A small self-supervised image encoder, trained from scratch: patch size [2, 2], depths [2, 5, 5].
Rows from block 5 of a small self-supervised image encoder, named by matrix and row number. Rows with one number belong to one channel. Each number is 500 + 40 x the weight over its row's rms, rounded and kept within 0 to 999. All counts start at 0. Numbers have three digits each.
After each channel's rows are labels from the 100 images, of 14848, where the channel reaches its highest value: "responds to" is what is common among them. Only what is clearly more common there than usual is listed. The data: photos of arthropod specimens (BIOSCAN-5M). In brackets: how many of the 100.
# convs0: expand pointwise conv (model.blocks.5.convs.0.weight, 512x128x1x1), inputs 0-42
# convs1: depthwise 3x3 conv (model.blocks.5.convs.1.weight, 512x1x3x3, trained with AdamW), a 3x3 kernel
# convs2: project pointwise conv (model.blocks.5.convs.2.weight, 128x512x1x1, transposed), outputs 0-42

convs0.157:478459491509444537471445464439471510469527610472481439513433456494470471557489595554512483508525492467513531431449458517572524440
convs1.157:468481473501468554540576532
convs2.157:522461400464415566512477565580485531479555528457535559483483548438506489480463430535442505452502519494564441507574471495536493374
responds to: order Coleoptera (61)

convs0.254:469448529477532469486544443444421499528621490535489473502539446556517491520505462455485474478527537490523483505443467496501514509
convs1.254:475541551460538539455462538
convs2.254:503430431545546499513561556473490482518550519522513522549428511510491431480480424516444464416508465442512547536546506475508474412
responds to: order Lepidoptera (29)

convs0.330:496384502429526525544436507553509494520532494544503504469443428482476530541500466471517546574514531493490558520491561470540618468
convs1.330:524489515502559503456435438
convs2.330:459518571489460529542531450515529468492472535540461479513412533424500533529473488425502561478478505485547438503544463488491575555
responds to: order Hemiptera (29)

convs0.28:552510492443491480500551452517502495478492500496522476517560531471512454516514534514575474453524499477538445508525420518466565524
convs1.28:538474422454474478536528529
convs2.28:481527521484507443450499442512558553533455495493465563479515483457482544474532497521514551479525525511478463490488504515518500483
responds to: order Hymenoptera (43)

convs0.371:453518502437494477506573508492483517540504548522542476474491522524491423456515615468482462534435515460445571499518586511588448454
convs1.371:522524537492448574440505492
convs2.371:455475407557563432516569488463470452528525433467494431501491491501442592525517539465428500502515450469440530495554435524442535444
responds to: order Hymenoptera (55)

convs0.182:468436518487485429503522525464475519578476475545521482487488516435505440546522516492577548476523591445571476571490519521465523448
convs1.182:531523540487501571541565510
convs2.182:496509476423594506470527500538482538556373547472480553540470457536499414505508453605492507533550514484532561550497547550592567486
responds to: order Lepidoptera (47)

convs0.227:487522462475539506475485474584523490520526434523504501544529485467453521556476513515503493467546583434479561483531484487525541488
convs1.227:533524516554539553513569516
convs2.227:477499511527480484509536484601500512480453486489599488528549487456568478562516579498547483525488485562512472402499522500514501543
responds to: order Hymenoptera (42)

convs0.402:475508493476518515465497445516417568564499449537513422519470473542435490505505574498490501449542465438481541559540523468444524449
convs1.402:560500541535444531531541533
convs2.402:506378496542531525498479488487549513468508559452489523443529549503418512491493468466459471530531570494539542545477402529557481495
responds to: order Lepidoptera (26)

convs0.291:520481515430476466511516470494445534464497491480535462539427551461496443479536529537495536539505522480562452492496585443448495425
convs1.291:494512490451478584458530539
convs2.291:495423488546452449498472502489517421480593457473513558440513460449440474474495479527458557547550508505451487475422522469500550560
responds to: order Hymenoptera (42)

convs0.411:477490402440498428487504502466453504559545528551520479544507401435517579462574557476538425521551505492497592536494507495484471499
convs1.411:528544512561569472509505453
convs2.411:464456428543480492471493556514458550488516539412456474522509486420520524512504499457409505435439491450524531509447576521539488456
responds to: order Hemiptera (85); family Cicadellidae (27)

convs0.361:468481596528456489537505496493365429502505527509461470532463543475483435479502521505530465486468517438532510494502547433525550471
convs1.361:455565499462478556541523471
convs2.361:477490463561462467392541524507507460473533447423463555519519505482485475471475559503515510470544465485535500499484518544507469470
responds to: order Hymenoptera (47)

convs0.158:498573515526466486448492503475547502565492477498506528497478519527535427454512539506452475458506557482527504410543559431471450529
convs1.158:536523530540542439451453494
convs2.158:557493464516441443517492485455480399447529463476498545518521572453499530511513608499516497474512415465439478442517495477450495552
responds to: order Hymenoptera (59)

convs0.104:514468460470549458524481452569437450547539489557509501565500497521520512462546538546463416475528496514500481520507470524493552508
convs1.104:541528535562471571481482484
convs2.104:489428520487523461501509538517493458483452507500521469533474503511484463483529596515463559485530511534563459514492499480501422429
responds to: order Coleoptera (42); order Lepidoptera (28)

convs0.184:445525512552585484532452493489494507457523484468533463515454484478519494495559456507482490488488586463484558547498617498568461465
convs1.184:567504494549510464470517430
convs2.184:504511587440497509491524455552482534507462539484537464563502478556456504450495496531515543489493531540465525466505460518464485579
responds to: order Coleoptera (39)

convs0.242:549534562477509460498492538463521522527530570440542471433504549494513503504444555520535549479449490509498467492486522490448463518
convs1.242:543550479457516551442524469
convs2.242:529489581526536545529459433397552489549512523515523504463484474500497452517495554495555514503525516548513520509505531535521508511
responds to: order Hymenoptera (70)

convs0.38:499486483498439496519615521484477560520464537498504484509493521463499459542565480542470496463487433509523489516456428450499539430
convs1.38:559535525477448507457468554
convs2.38:489457507504546491447525511593521527512493491473450464478444427478477579513527442567451512550498574450483432438551570435533530396
responds to: order Coleoptera (53)

convs0.452:537542493482567488466509470527491473463438508605432507483537514497447517481499535488469462520469464500425564505487535501560446501
convs1.452:525514558543526458509563456
convs2.452:558507511536532484508475534511522405503565486485475577473469522462479394487432566584491543456481539472534509469574415485517525505
responds to: order Hymenoptera (45)

convs0.463:524463487508492500506526461522468452515475446477509477486507536422473441477525552495482482512517495475506483484494496393576470574
convs1.463:481489562480452554450494543
convs2.463:443535492498503531549429516461551479503543480576586489592437489473517580477431519500466515496379517543482500495528483510558557543
responds to: order Coleoptera (68)

convs0.60:483542519618539544531549501514488470481509505477539515511478512486485404507495509471440450466505530430508536473488519515494425478
convs1.60:557472463473452538463537543
convs2.60:577521522437467456533510429484547506488511503587504550533503491505441506439525556463507585452559461447471532502469563437465492552
responds to: order Hymenoptera (56)

convs0.82:550587441484510510496453481479503496427513499557421511510453481454441485502434494439458529496455522462480549456522561492516473442
convs1.82:548538562545499533521552524
convs2.82:529485478498464525444550517488532492442355529485502541551520547499435469505569470461532428471534476584515621525498474522501534472
responds to: order Hymenoptera (45)

convs0.320:526486467472468547512500507519502502541485512565497459493588469539499542504497512450565496475493520512396486459519555544566506562
convs1.320:504487555546582490517534529
convs2.320:540515467459534513464507522464545507476501458466511536437509516497549541510402409558484524530507545447473489515457528522470492500
responds to: order Diptera (68)

convs0.17:489504476496500431560519507529444526519496557525480497584512450490443470439473615489521555508479525506530488493493460476506561488
convs1.17:434447520524528551507551512
convs2.17:509460458474382582557500484570484461492477579434518487536511509511543579444518601484520485480505475453515487500475496473534481562
responds to: order Lepidoptera (29)

convs0.195:510500495519497473475479515504472534476436515451461504529482533496513523511446511530531508529506501451544532543474429497475499516
convs1.195:529502506491594542492550519
convs2.195:541609450502505467493524525474480476573469536498504464456540472498544506487474494442521480531596461469466455542474436512499482467
responds to: order Coleoptera (97); family Throscidae (34)

convs0.220:526546489493456438529553531443435558497506523485475493527530554437478455526512544583469496527538524440498400459530531549485507489
convs1.220:527488538542427478477552535
convs2.220:443477452475487478480537528458469464550439507495480520471512512412484542432511505506472476455473466400537520513484502522532470500
responds to: order Hymenoptera (49)

convs0.72:515493484503500406508585523523550480491514530478534519459501546507545485515501570546543477524483450534505531485526475486505469486
convs1.72:571525499520471488563449471
convs2.72:444531459453574490503553435527491480480477438508473486525553467564478453526520530487551483472523490535525457516502467471442555500
responds to: order Hymenoptera (46)

convs0.376:486475481463511483484481463483539483572363522561467468557535472446493492439490455517515448456453527543527485484370487495529526507
convs1.376:538561493570484462500476454
convs2.376:532486570426544485555507511459495435538480542499534541544467555509496522486499525552441424530489452463542546428587474446531504498
responds to: order Lepidoptera (32)

convs0.337:474605540467512510513473429439505522451516543520461476477488529477525494396458513421448499523486524499512557453487450502515524463
convs1.337:464445464492439468458476458
convs2.337:437503473521507577476452499527575531460502469425489542467559450487475464485496535482567492501517525467528489529441375568503497479
responds to: order Lepidoptera (26)