From a checkpoint of a small self-supervised image encoder: 6.5M parameters, arch coatnet.
Rows from block 5 of a small self-supervised image encoder, named by matrix and row number. Rows with one number belong to one channel. Each number is 50 + 10 x the weight over its row's rms, rounded and kept within 0 to 99. All counts start at 0.
After each channel's rows are labels from the 100 images, of 14848, where the channel reaches its highest value: "patch colour" is the nearest of a few named colours to the mean colour under the peak; "strongest on" is what is common among them. Only what is clearly more common there than usual is listed. The data: photos of arthropod specimens (BIOSCAN-5M). In brackets: how many of the 100.
# convs0: expand pointwise conv (model.blocks.5.convs.0.weight, 512x128x1x1), inputs 86-127
# convs2: project pointwise conv (model.blocks.5.convs.2.weight, 128x512x1x1, transposed), outputs 86-127

convs0.256:47 46 51 53 54 64 59 52 49 50 44 50 45 38 41 55 65 46 66 53 51 32 41 54 56 60 52 44 47 56 59 44 43 48 52 55 52 50 61 56 50 45
convs2.256:65 35 65 58 62 35 50 39 53 65 54 49 44 43 44 65 27 51 43 41 58 45 44 69 56 70 31 56 48 44 50 57 71 66 39 56 44 51 61 55 68 39
patch colour: white (90)
strongest on: order Coleoptera (41)

convs0.175:45 29 69 55 39 31 45 51 40 53 57 44 60 52 47 52 58 54 24 53 57 50 53 66 56 56 45 42 57 53 23 59 55 70 45 40 49 51 52 50 47 78
convs2.175:44 58 56 43 59 40 57 51 73 46 46 52 43 63 56 55 52 39 46 37 53 50 43 49 61 59 17 38 68 44 50 44 43 58 55 51 51 33 42 54 46 50
patch colour: pink (88)
strongest on: order Coleoptera (41)

convs0.148:44 56 64 44 59 62 43 57 39 45 61 41 66 65 45 47 35 37 44 59 58 60 61 50 48 54 56 65 39 50 40 53 72 51 60 51 58 43 45 61 58 42
convs2.148:52 43 56 62 51 56 37 53 53 30 33 53 68 38 51 50 45 54 49 51 65 38 51 45 67 54 60 53 42 46 50 47 37 50 57 64 45 53 38 34 42 63
patch colour: white (63)
strongest on: order Coleoptera (36)

convs0.139:42 56 69 48 70 64 53 53 36 37 42 49 55 54 61 56 46 53 43 50 42 41 52 47 43 61 50 46 52 36 39 57 67 54 36 43 61 33 41 54 43 46
convs2.139:56 57 60 59 64 48 45 61 35 42 53 52 44 51 50 59 27 66 56 51 44 47 55 52 47 58 57 41 44 42 47 19 53 45 47 28 44 38 44 64 57 48
patch colour: grey (56); brown (39)
strongest on: order Coleoptera (66)

convs0.252:50 26 58 57 39 51 45 39 64 55 35 52 61 60 51 53 54 51 42 45 69 58 53 39 51 57 55 47 54 52 54 37 45 56 46 21 53 71 54 54 60 49
convs2.252:54 54 45 52 43 36 37 40 58 50 41 56 60 43 46 51 62 51 45 69 39 49 56 35 60 63 76 44 60 65 55 53 62 60 54 60 56 48 55 50 67 57
patch colour: grey (50)
strongest on: order Coleoptera (55)

convs0.134:45 45 51 52 48 56 47 23 34 54 56 42 51 71 40 50 39 51 51 62 62 62 39 23 46 48 48 59 64 47 45 65 56 45 63 43 41 48 45 67 52 29
convs2.134:52 49 57 46 65 69 50 50 50 55 43 45 55 55 47 54 37 41 46 53 45 42 38 38 37 46 46 60 52 42 63 53 63 43 53 48 62 29 43 52 40 53
patch colour: white (87)
strongest on: order Coleoptera (38)

convs0.418:48 71 59 26 38 53 51 45 49 49 55 46 38 52 46 43 54 51 61 45 69 46 37 44 78 45 52 46 59 49 60 35 46 49 46 63 56 43 66 39 63 55
convs2.418:49 53 58 63 56 31 58 34 42 45 49 35 65 49 53 46 43 54 54 58 49 55 54 46 54 57 60 29 40 62 48 65 57 60 51 69 58 37 73 61 41 39
patch colour: grey (44)
strongest on: order Coleoptera (50)

convs0.396:40 37 49 51 42 39 56 49 53 49 70 36 57 42 33 35 55 47 35 48 38 52 46 53 52 64 46 45 39 44 62 53 53 69 31 53 48 42 53 36 55 52
convs2.396:45 68 30 40 48 69 32 59 56 31 58 50 48 43 54 49 59 50 51 43 63 49 51 41 66 55 44 61 48 39 41 42 50 54 51 32 52 54 50 47 56 39
patch colour: white (95)
strongest on: order Coleoptera (36)

convs0.493:31 39 46 65 33 57 50 59 44 63 48 47 45 50 50 50 65 67 36 61 37 32 42 53 39 49 44 48 43 52 44 16 59 60 33 62 57 60 42 46 59 38
convs2.493:63 58 28 39 56 56 44 43 37 63 35 48 47 41 50 28 34 53 44 47 58 52 62 53 57 43 47 73 46 41 52 34 31 61 29 49 61 59 67 66 47 56
patch colour: grey (52); brown (45)
strongest on: order Coleoptera (37); order Lepidoptera (25)

convs0.131:67 42 47 54 58 61 49 59 63 48 47 53 53 48 48 54 45 62 11 55 48 62 62 69 62 41 58 53 31 57 37 60 45 57 33 47 42 44 56 47 65 61
convs2.131:55 43 49 52 60 56 43 45 52 37 66 38 47 61 55 40 39 58 29 31 43 40 40 46 51 43 72 58 42 44 47 47 47 46 52 57 58 43 65 53 63 64
patch colour: pink (91)
strongest on: order Coleoptera (44)

convs0.190:45 50 51 44 54 51 60 50 44 53 51 43 55 53 44 35 50 56 40 36 48 40 57 51 32 49 42 52 43 49 58 34 37 30 44 51 61 50 45 53 41 31
convs2.190:54 65 58 64 50 42 54 42 29 44 58 53 36 61 57 52 46 49 52 46 36 55 52 49 48 51 40 64 58 55 41 57 53 58 42 44 17 65 66 47 41 58
patch colour: pink (91)
strongest on: order Coleoptera (54)

convs0.463:59 56 56 46 32 68 46 56 64 45 40 65 48 55 48 42 53 52 45 63 31 36 42 24 41 52 35 57 41 35 65 53 38 57 42 55 55 50 66 56 51 62
convs2.463:56 46 46 56 39 44 58 43 63 57 52 49 49 56 45 44 49 28 63 66 55 49 48 50 58 47 60 37 34 48 47 46 46 31 46 51 44 45 48 41 47 44
patch colour: grey (72)
strongest on: order Coleoptera (68)