{
  "arch": "coatnet",
  "norm": "layernorm",
  "norm_position": "pre",
  "projector_out": 256,
  "projector_hidden_layers": 2,
  "optimizer": "soap",
  "one_sided": false,
  "epochs": 31.0,
  "warmup_steps": 290,
  "weight_decay": 0.4
}
Rows from block 2 of a small self-supervised image encoder, named by matrix and row number. Rows with one number belong to one channel. Each number is 500 + 40 x the weight over its row's rms, rounded and kept within 0 to 999. All counts start at 0. Numbers have three digits each.
After each channel's rows are labels from the 100 images, of 14848, where the channel reaches its highest value: "responds to" is what is common among them. Only what is clearly more common there than usual is listed. The data: photos of arthropod specimens (BIOSCAN-5M).
# convs0: expand pointwise conv (model.blocks.2.convs.0.weight, 512x128x1x1), inputs 0-127
# convs1: depthwise 3x3 conv (model.blocks.2.convs.1.weight, 512x1x3x3, trained with AdamW), a 3x3 kernel
# convs2: project pointwise conv (model.blocks.2.convs.2.weight, 128x512x1x1, transposed), outputs 0-127

convs0.358:516389520508538539421506566453537490525527492484512504561519539514441474521574515471475560485519600485453481502429523498533476468493406438502541469479490434399454530519546486517502569461511515491468477485494559536481517553501507512548519551464531532454571518484481487506579558495451457486432448497509569488508471490487482511483481515501446556511500463473448572417495538470440534524514
convs1.358:465537547448494467491435538
convs2.358:507483527503477535523398513552510480455471515515487486404502464545520543429517438503433508601439560541484507451504514477496469576446538609514541555541530539429530529447504510490487476586552501560523529514488464489523495531531483508486497587417483480480487516515489498535503472405466492507541478529442491512465453555479542493567504474508478479521471439504537490513523411473556511500475
responds to: order Lepidoptera

convs0.87:620512483457552530482507478539518491474554560484514485516539522479466524438449487458507470563456485479446553466497468469512558472473473464529529499534569514514593480498552532524523472549606413504507499471481495551518510460531443486479564498609531469521443548489531501506503502547568495538523459469523478549513570490528482548503495497463502467486462450538457593479457494559523535589480
convs1.87:482542539566532547528519545
convs2.87:480483460497477533538452533419467467512541556460471533560561523547491532515560527540498467444532486554485485457571523470490463458538551512575540443439497458484508529429485485504496485495448457476465561503472488563550522485502524452460524465381447543471449607533511507545535482418558518511503531484449510517568530510500465501538518523465428503534510498470519471435469488505557439567477
responds to: order Hymenoptera

convs0.496:556503473573563555469573477515526516508442456512488535471506543510444453537503436401489552594563446520446431506510557508522472504534441516479482487532477496523484554515443514476473485450437529488550455500471518504439478555461485470459579514429457542458539442534478529508551495399538552460457465473473528443538502545504514455482509554565475490480483513495463546505535551520554508473506
convs1.496:470520490467607488513495490
convs2.496:488521491503579512538571501485555491516459542518526467455498509544541535467443460503543453424546538497505509466474513531478515492524466540575468435495433485506503449459543489511479466562519508517509509507509506470535446495492514566427486586463463460519522449497472516629569483588464590529499507527542469574522500482497532519496525512604504558467484513487605556477529544465486470462524
responds to: order Coleoptera

convs0.388:444461487505564529499490495480565499483471447499542512475496519551485491495494408539526517465515543505459561433499534484482514477438570475544530463546516480435425512478533503510552450510471449500531515440430508532468519429546531491531570496603528478601467526548456540478483473462502508485583497512527485506473453542486404527525476428489533505511531446496472538590537501506492510443413
convs1.388:535498538546526545546540557
convs2.388:540496472520512514478531555459480441443584503570442539490490516583593413489468542428544450475534510481569478564487502516493469485503508458488511497504497485530462496557519511551496441500531431452537458441509544575538447460498497465453460535438508542528482490500428469514411517523551486466487565427481477526574508407565491445516509507504515466545530511478523570488517515454514499477509
responds to: order Hymenoptera

convs0.185:492433514546437592567535540490543502433449543486472519509480550521539451564498497506511507498481482483478493562513553455469465503518451457508449466453450543509571515450544463487515474478582479453530509513517589396473530458467506523517441463529515490518496512521461443549524500412479474462603511506525485448470508507440497534476432497568500552581540534461496538440524527462500522449496
convs1.185:537513438534462493430506538
convs2.185:488474475482554441533521488481518519562489484528537496512531500527512532578532424487459480535517518438414462538502451467478528467453481449563440460560450513517493539525449576437446434452471482456522584453535482574436506547452520472428454463469540486476521472534552522514492527479516478532548566433522556470528553507532546479414489533483497502570526494487475479508484484419530442466532
responds to: order Hymenoptera

convs0.311:543444479474547477504465508502541482533481509540497496460524547468473465453459472502476471558535484534459491475495491537539506471470514469454503450518465489534516530492522522505512545558486553546458435459504539501499480474518514466516620568428499556546511558505503552504459462558451394509550484453434509546474558585492506466500610521514543546509450454463591526464442512484558536517411
convs1.311:528540510553486566539479550
convs2.311:514458519453512501463474571503414477494522512497531436533482508485477419491599551519535457414505559552448467471529518446556542513480532497464521479526485497488513425457447453523562526487483508503462439490490498415457604466429466545434498515508472497476482460474470519554535466456485474427468530480491601466494458482520513536472493503519467562453515463519490480470548494543494605459495
responds to: order Lepidoptera

convs0.160:473444453448539576494535526505578388568539499564546521505505525516482481516535503526501493566543532447501546518528445491454453592488509510480541547486467484515459485468489535466515500490469432517539460501482512462530507502497423550508600445477490565511500435538516546512433455500549541577453413461488492489525492553447520512504513491498542475455496590463467449528515512431489529436502
convs1.160:488528461522595468481475479
convs2.160:530486520560532503510498470426546532438502490482530496464385621494496527475519525499501481513491484509547505519490492522420532526465524484525445452442496466420462475406532503506452509468537471473503524497524470485480588477577533539512474465486493497559466407429442499460415521515442554547464500498443514432522518454554511472498496457545503576530519470517500464451514581476526499494461
responds to: order Hemiptera

convs0.407:563504558504591481514606624529540501500531514523465521489379515486543499498461543527514555525513507498481511477551572473478537478552458497566498518482463492486467466466496505558559512488516529531439596435488537485487523434480446509540478481495535532439480475452484425553542466471507463495455599479472555469499576492556509489502481434496456506510476557517517489493540487478452511497504
convs1.407:494462555542576464509514529
convs2.407:463559457463567476492522519563552566537515580512514495515496491447549508465507494450510522551466551524495524538491556488484425527528527505491463421455590475460518413588522501528489502527536506498445513432461473480456487450463499438452525518501390522420477519425499570541520482480508484555526515507549462519473480505496521490497456470504511496432457491473520446409521568453533542517446
responds to: order Hymenoptera

convs0.262:524570532445516609457483461538496542516538529483497450480546488494416547414486461429434511477561428461472478514531536492601557572511506433526486529464565523541534462442464486542493478527530484488467463481430486484518496525511476421598510506528559469520467444502473502509523470485527439576469504478486499516490440484463488482527546488497470494521505499498485494529386468550529516534477
convs1.262:523569544510543493553542524
convs2.262:490473442482505481567559479459510448462493386450560483491476537511512510491524547503478539513584529503519504433495517560545491434548464480532516564475462502438509488490538498535505527570438526449510561531509486515558458479490502524470488536497510621500486557526496511498508604518515582512541473470424440441455517531547461471532562498474415517561557484464522486428483518512480491503481
responds to: order Hymenoptera

convs0.54:519468578488495472486571457495627511519532507487467500519613539487510448547510434560546538488500505517513506525472495480482459522536550465543489496468481551461504520488476522499442520518462541519439451484504480562535520584482592441493506512447486586550418427460491560487467474520559495518510496458457510445531525497512486429465564537512518545506432514430515513493476498497424545477456
convs1.54:437534517456548507504443462
convs2.54:468525519481502530518423490535544423465480510449412530547550470582512419546435522522493562461476535529431528458475478515448507472502468471523440496504491506539471459444478488498557482528486470519616512491504528468467495494496447540459516495495529577504450448459457559488504541464470452574518451481538546495511486532475472538507583488463508534371525537504465441479476481459431528487504
responds to: order Coleoptera

convs0.8:494483509574508572463500504515462519561575582513463520478538525460628471439491520479468491455441514450491478508454475459511512500493506415528521494480431588502545502478554530521503521474498489521460505425476444564482535517485464559509551424531462525487440492468465481524589507515499565476465449529480421516468524571483470547487475452515515462466454533490445525519479605503492507535518
convs1.8:560525559515509511540528562
convs2.8:508502513515510553588486513483514488453476553506526521475556543537536520601563533465442483502493456522513474530523514488559464473568478539476501544420533511604557484422487472500468525466462525427448493500480480548533524503463485474427498499486497541487544500453547518582513556477480537382472508503495444482572480502516540506556523441521482483503536516532590505405512580530513506473495
responds to: order Hymenoptera

convs0.385:533509479495554532475497463509524521464516450560489472486591516502455534471483599547536516497544525496581565426468613536494570522470565467446545547569505488419468539467466520512525537511479439410509529425464436538445489500448458527545532520568499483497438497517495477478553485480524501547494443514498502483517498489473492468523515507431550485540465489474487435574482488453547453518481
convs1.385:485527525442541547450448517
convs2.385:490494499504516492503464438490543507476500479505509504453482585535492491490465507513403539469466498544472476526500552521535532501476479561443444501571507473438426554532522484488566516517538458552521509539458507524485446524553482470476479516418519348474517542444481461542391440473534491567469466496478437453491451466470461497460411504518494502538456525473497448451533468526508578478507
responds to: order Hemiptera

convs0.355:528523486453541469568468486439534527522499558556447561505469465482459477516511453532495576539502436474554472509446460561435503487479476492503478559496479521458510459554497500563478483462477540496530552470514478490508487565499474452459509497535465498478535489472513426477422444521575505555453575479501485480593535495500523516611575509471513474506492625436497505486499444489469516559436
convs1.355:538531515546555463450448503
convs2.355:551444489497487494477473518451533520515520433521521474526535528494536560523441519501499507512545540516507562502534453466506464520547427552508531505554473467490451461528570485530426519504503462534517428527458575477501511550505561487513484487495468584384409493459477580564415488470454487542537468505602491478493489528460474468470484500514477492445496485453494404556441486554497456449518
responds to: order Coleoptera

convs0.32:551490447503491468554464486479410455552526513551558504479539574474522526491445517504495496519562495509436502494455459509494503465508499464450557458472485523486529481422476582538552506507445438499439531530523491547464542479589532478507527503477504549481437474531499532513485515402479526566448597484525502546454486545518506438522539508558484464492463542492590567525458423496514492557429
convs1.32:532544528485501536571542549
convs2.32:496537437467493495478476609459482493481540533500518516500505558480576508504506496561522510547495494517500483430522486595505559460478519502466508484513483517456470477561528473497533544450383539547519497454474505521503588454515506337482551479529446567495514411506499517559518432500495484461471493542503520532508504555503494459468535467501550502549560544525458454452493512499546467463440
responds to: order Lepidoptera

convs0.21:501552475545480525566508475498436433521498469462508547516476557510526551457557535488521423485468513449526506537401504481468506462510443557559499537481498485447493499534527437536424447504498503536541505515527398539541556513536517473528524543568543512486599508535544522529474494584534473423473468472579513501479470521489499553513462507456424404450484507495501495496496484491585550528522
convs1.21:457495532517434578497510524
convs2.21:524462507507523474506442497438490459518544491483510563489493522405498500546488493501509595478497466492585517539518494496406463495480544492471513574509514521560483467600522483542470473425429475604487516489554510501472546519513422475518471480539564486551519502514498450426572492463522570533420511518506469492487507557500446509556452483486442508472528450532492464484530454522536489473396
responds to: order Coleoptera