{
  "horizontal_flip": true,
  "norm_position": "pre",
  "patch_size": [2, 2],
  "init": "torch_default",
  "precondition_frequency": 25,
  "lr_schedule": "step"
}
Rows from block 9 of a small self-supervised image encoder, named by matrix and row number. Rows with one number belong to one neuron. Each number is 128 + 32 x the weight over its row's rms, rounded and kept within 0 to 255. All counts start at 0. Numbers have three digits each.
After each neuron's rows are labels from the 100 images, of 14848, where the neuron reaches its largest size: "top examples" is what is common among them. Only what is clearly more common there than usual is listed. The data: photos of arthropod specimens (BIOSCAN-5M). In brackets: how many of the 100, against the usual share in percent.
# gate: MLP gate (model.blocks.9.mlp.gate.weight, 512x256), inputs 192-255
# fc1: MLP up (model.blocks.9.mlp.fc1.weight, 512x256), inputs 192-255
# fc2: MLP down (model.blocks.9.mlp.fc2.weight, 256x512, transposed), outputs 192-255

gate.139:147143089103177127086079123064185115121092136092138116141119109123158080176165101160140113153145181084165146134153111133119128151123074191152098131132108145169126114154164139119166194171157064
fc1.139:094105162164124142185189135121136079112109147128234155125145117114115159053120088141161115155103111151100139115086133165178149061125100092139173098124174073084149129118086162102074157072171202
fc2.139:102113138119080170101084140147169079121120136120109087092148075132168183124160140140162107115179087130133110112092201133125137149101098106135136141139110101164125098119128094138130192175194147
top examples: order Coleoptera (42 vs 16.8)

gate.305:162149134155113126091181140055113104165119186160119146115114119128088148148109129110120155141093150122179104097175115122156135155161147167135125174128119097072144154122128180144148100111086098
fc1.305:129144131180110175108177117143116112136116164127104169160120100111078148150125107037143156175100091102199140115167094110165128121163151118111119191126106157111118129147132120111121084143123164
fc2.305:150131138092146146086165070135102152098103144083140158189179163130076098092101208140106123125094107142106164112119136131135188098170082092122180167087200136160133113149112120045128189098167130
top examples: order Diptera (60 vs 30.7)

gate.315:182157157206134109156119097106168153144079181150078135174139140158084141121132110096128106153161111128096138123131114168104093132158070087097102126165102162126120083178141098108099137094126109
fc1.315:129107135163121100147087183123099212105151118180160114199086188132097126166121113112155140113161093158119127122146155157152093107111096067176156113108137123114104145194093124161119108107158103
fc2.315:134114138095124139147137085109049163173159112084140159133087101091100160107088109090140174153114110126095138084121118147143136152161106182154095160192069136099103129159128150109153154139115127
top examples: order Hymenoptera (44 vs 20.4)

gate.240:164155129090102152153147078130138145094155110117115120088110185164168109136085094084141079102149199104107168158121139171097174128177080156174114121115133059120144115091135148111155095131179126
fc1.240:118084095145079121128068091157205125065131149149172121147160083130118115193109151059156126091113074151130166134084151125091090124138134144068099118133070111085121177203106124120121126147161124
fc2.240:113124137131138140163145102128139181078132146117151083141140148104135129179093136089119160094070167154141207089071161169068115144129081103102095100124128082110176126200159143108096086152125143
top examples: order Coleoptera (58 vs 16.8)

gate.207:056121154103184092135116131118126077181182110154127170147165135072146099072111109134153173110132111082164146082143130135105116133160181138162076119154054153099117116112116126161192118152095106
fc1.207:111098111153116133075147155141140191151067127063088124137063103102111125153139189066125121125140168133091135156066172116090068170053138123161128145162157147135152137140121076134125127115185137
fc2.207:120126147134135130160116092098068095157096079168168100126084152147190150101164083202102091075180200090080162138116112129056040159130138140134120146180074150090124135120095129164175099173124078
top examples: order Hymenoptera (44 vs 20.4)

gate.414:094123128109144156067145098151089119182134119103071153168116083107069087106154118127134121138071092092082175067157101029106111131128075124135124101112139104161135168102118085118117107148135132
fc1.414:143124146080131138085147151077189126140146064177163142152125194220130146145118033141218171155128146172167134161158120142131146182158125126149099119183115109130113124135110089117133116180143171
fc2.414:137129138131128101111131154181160150096098109176076153132102147127098139105146113157050093149090145157177100154174110090118141175041143110175115112086120130192088143163111070118191154161099128
top examples: order Diptera (61 vs 30.7)

gate.293:158147145129136108149120151152125107133175153142149164133063081133184137152155109194142121167104158142101044139134097138092114174189115114100155109149133122116156115111122143159094165126108136
fc1.293:163080164123134157125129170137120129126146125095170127156133083166176137080111141111103127168104115165129159153126134126145087165118092157148071116157081107088118112077078150127111125118152163
fc2.293:168113129116120139117120149145079092168140108087121103088131063119075089058121076129142181099125176148114129148095120155195162117158128166127157128141097091134110116091151137168153103138116164
top examples: order Coleoptera (48 vs 16.8)

gate.153:083206150130146132136115137104117160150138144113087130107140136130111129058172126158109109091129084160070207107143123170137105133122127093092198119146094171186179126092103040119108141093179147
fc1.153:106117102107129103118107111123128185174105087188144106134141110138156157186098101101138172170130199121119093089082113066124185118159144199098120176123108132119126155083128158157117123116119115
fc2.153:153166127143095120185175143148126172152102202192135097083074101161137177155142098061139118117155128109167111126030151127098155106135107187171093188113168100093148120151143163138156097105090077
top examples: order Coleoptera (49 vs 16.8)

gate.196:148149151103127073103114130106132165110107125095137156130118093114112150113167129101176136074078095112153109163124153158055061145149132139074146149151135179113097097150096160061143049184144127
fc1.196:119155123087115090081118147121098141125108102127141051128120106136076139160165116146144123137114129146097199152147117142068091118119063065141162211083183115094157121182203131128126126137193148
fc2.196:083111140107170144090122113091102133082143158064147154074163164154109146164111089092145076103174127116105110116144169138115174126064103083143106183140145176134156168154134121094159125153103181
top examples: order Hymenoptera (41 vs 20.4)

gate.162:140110107152170124097101151092156123091114059097121168125090146114124122145164159126187156086106114121155120129192115142130127113072132130087117120158090115162132152175106070149134128153127115
fc1.162:171167154064156184166172117116140146138094082155119056176109118088102161125172130120107105077179168126145119198173144156094099149150119145141091192139180112140136110202160182134137125112124181
fc2.162:154123152105159105142080154068108120121121124147156122142086127162109153161187164121082121145045181117138145103201148184154137145169120124207142126170189117114167096119163189141104097125116133
top examples: order Hymenoptera (43 vs 20.4)

gate.269:108135167150115183112117102119118142118101117181126131138199147155095119067085100129086121112136138150135115085084090100131159073114176139131156124108139107120152068142138102106137143179144115
fc1.269:126101182079106141144064130143094133091083089176128134133146130126126071084129147159106130144074157138115058112105123098168116065132154120154116158144167099198140104125149086107115110161096117
fc2.269:051142206122157182057088131193110149151143176118149064127145141128189194083113139118164127128123166191109150121181130124205133155193126115129075129147096110186153142129150108060122114156104107
top examples: order Coleoptera (41 vs 16.8)

gate.242:085125148119119137136051127113214144199115181107135124079112165229115031054139129174159162115105174123079127129115109024119135134118172123124109153181102150137145125157109098107119162181109129
fc1.242:094084133081162134141204153093058199115115102137133152139147157174199147190179101133119105107169103108122151121129098186093181111109112138195131113143103110127097117070164138121116101145092133
fc2.242:051129154119096108149099135178122079111126142164179067184121111111110155138137103136096116130184087105150088121172185142128105129144094122200100111177165113115099162116132147162154162116179152
top examples: order Diptera (71 vs 30.7)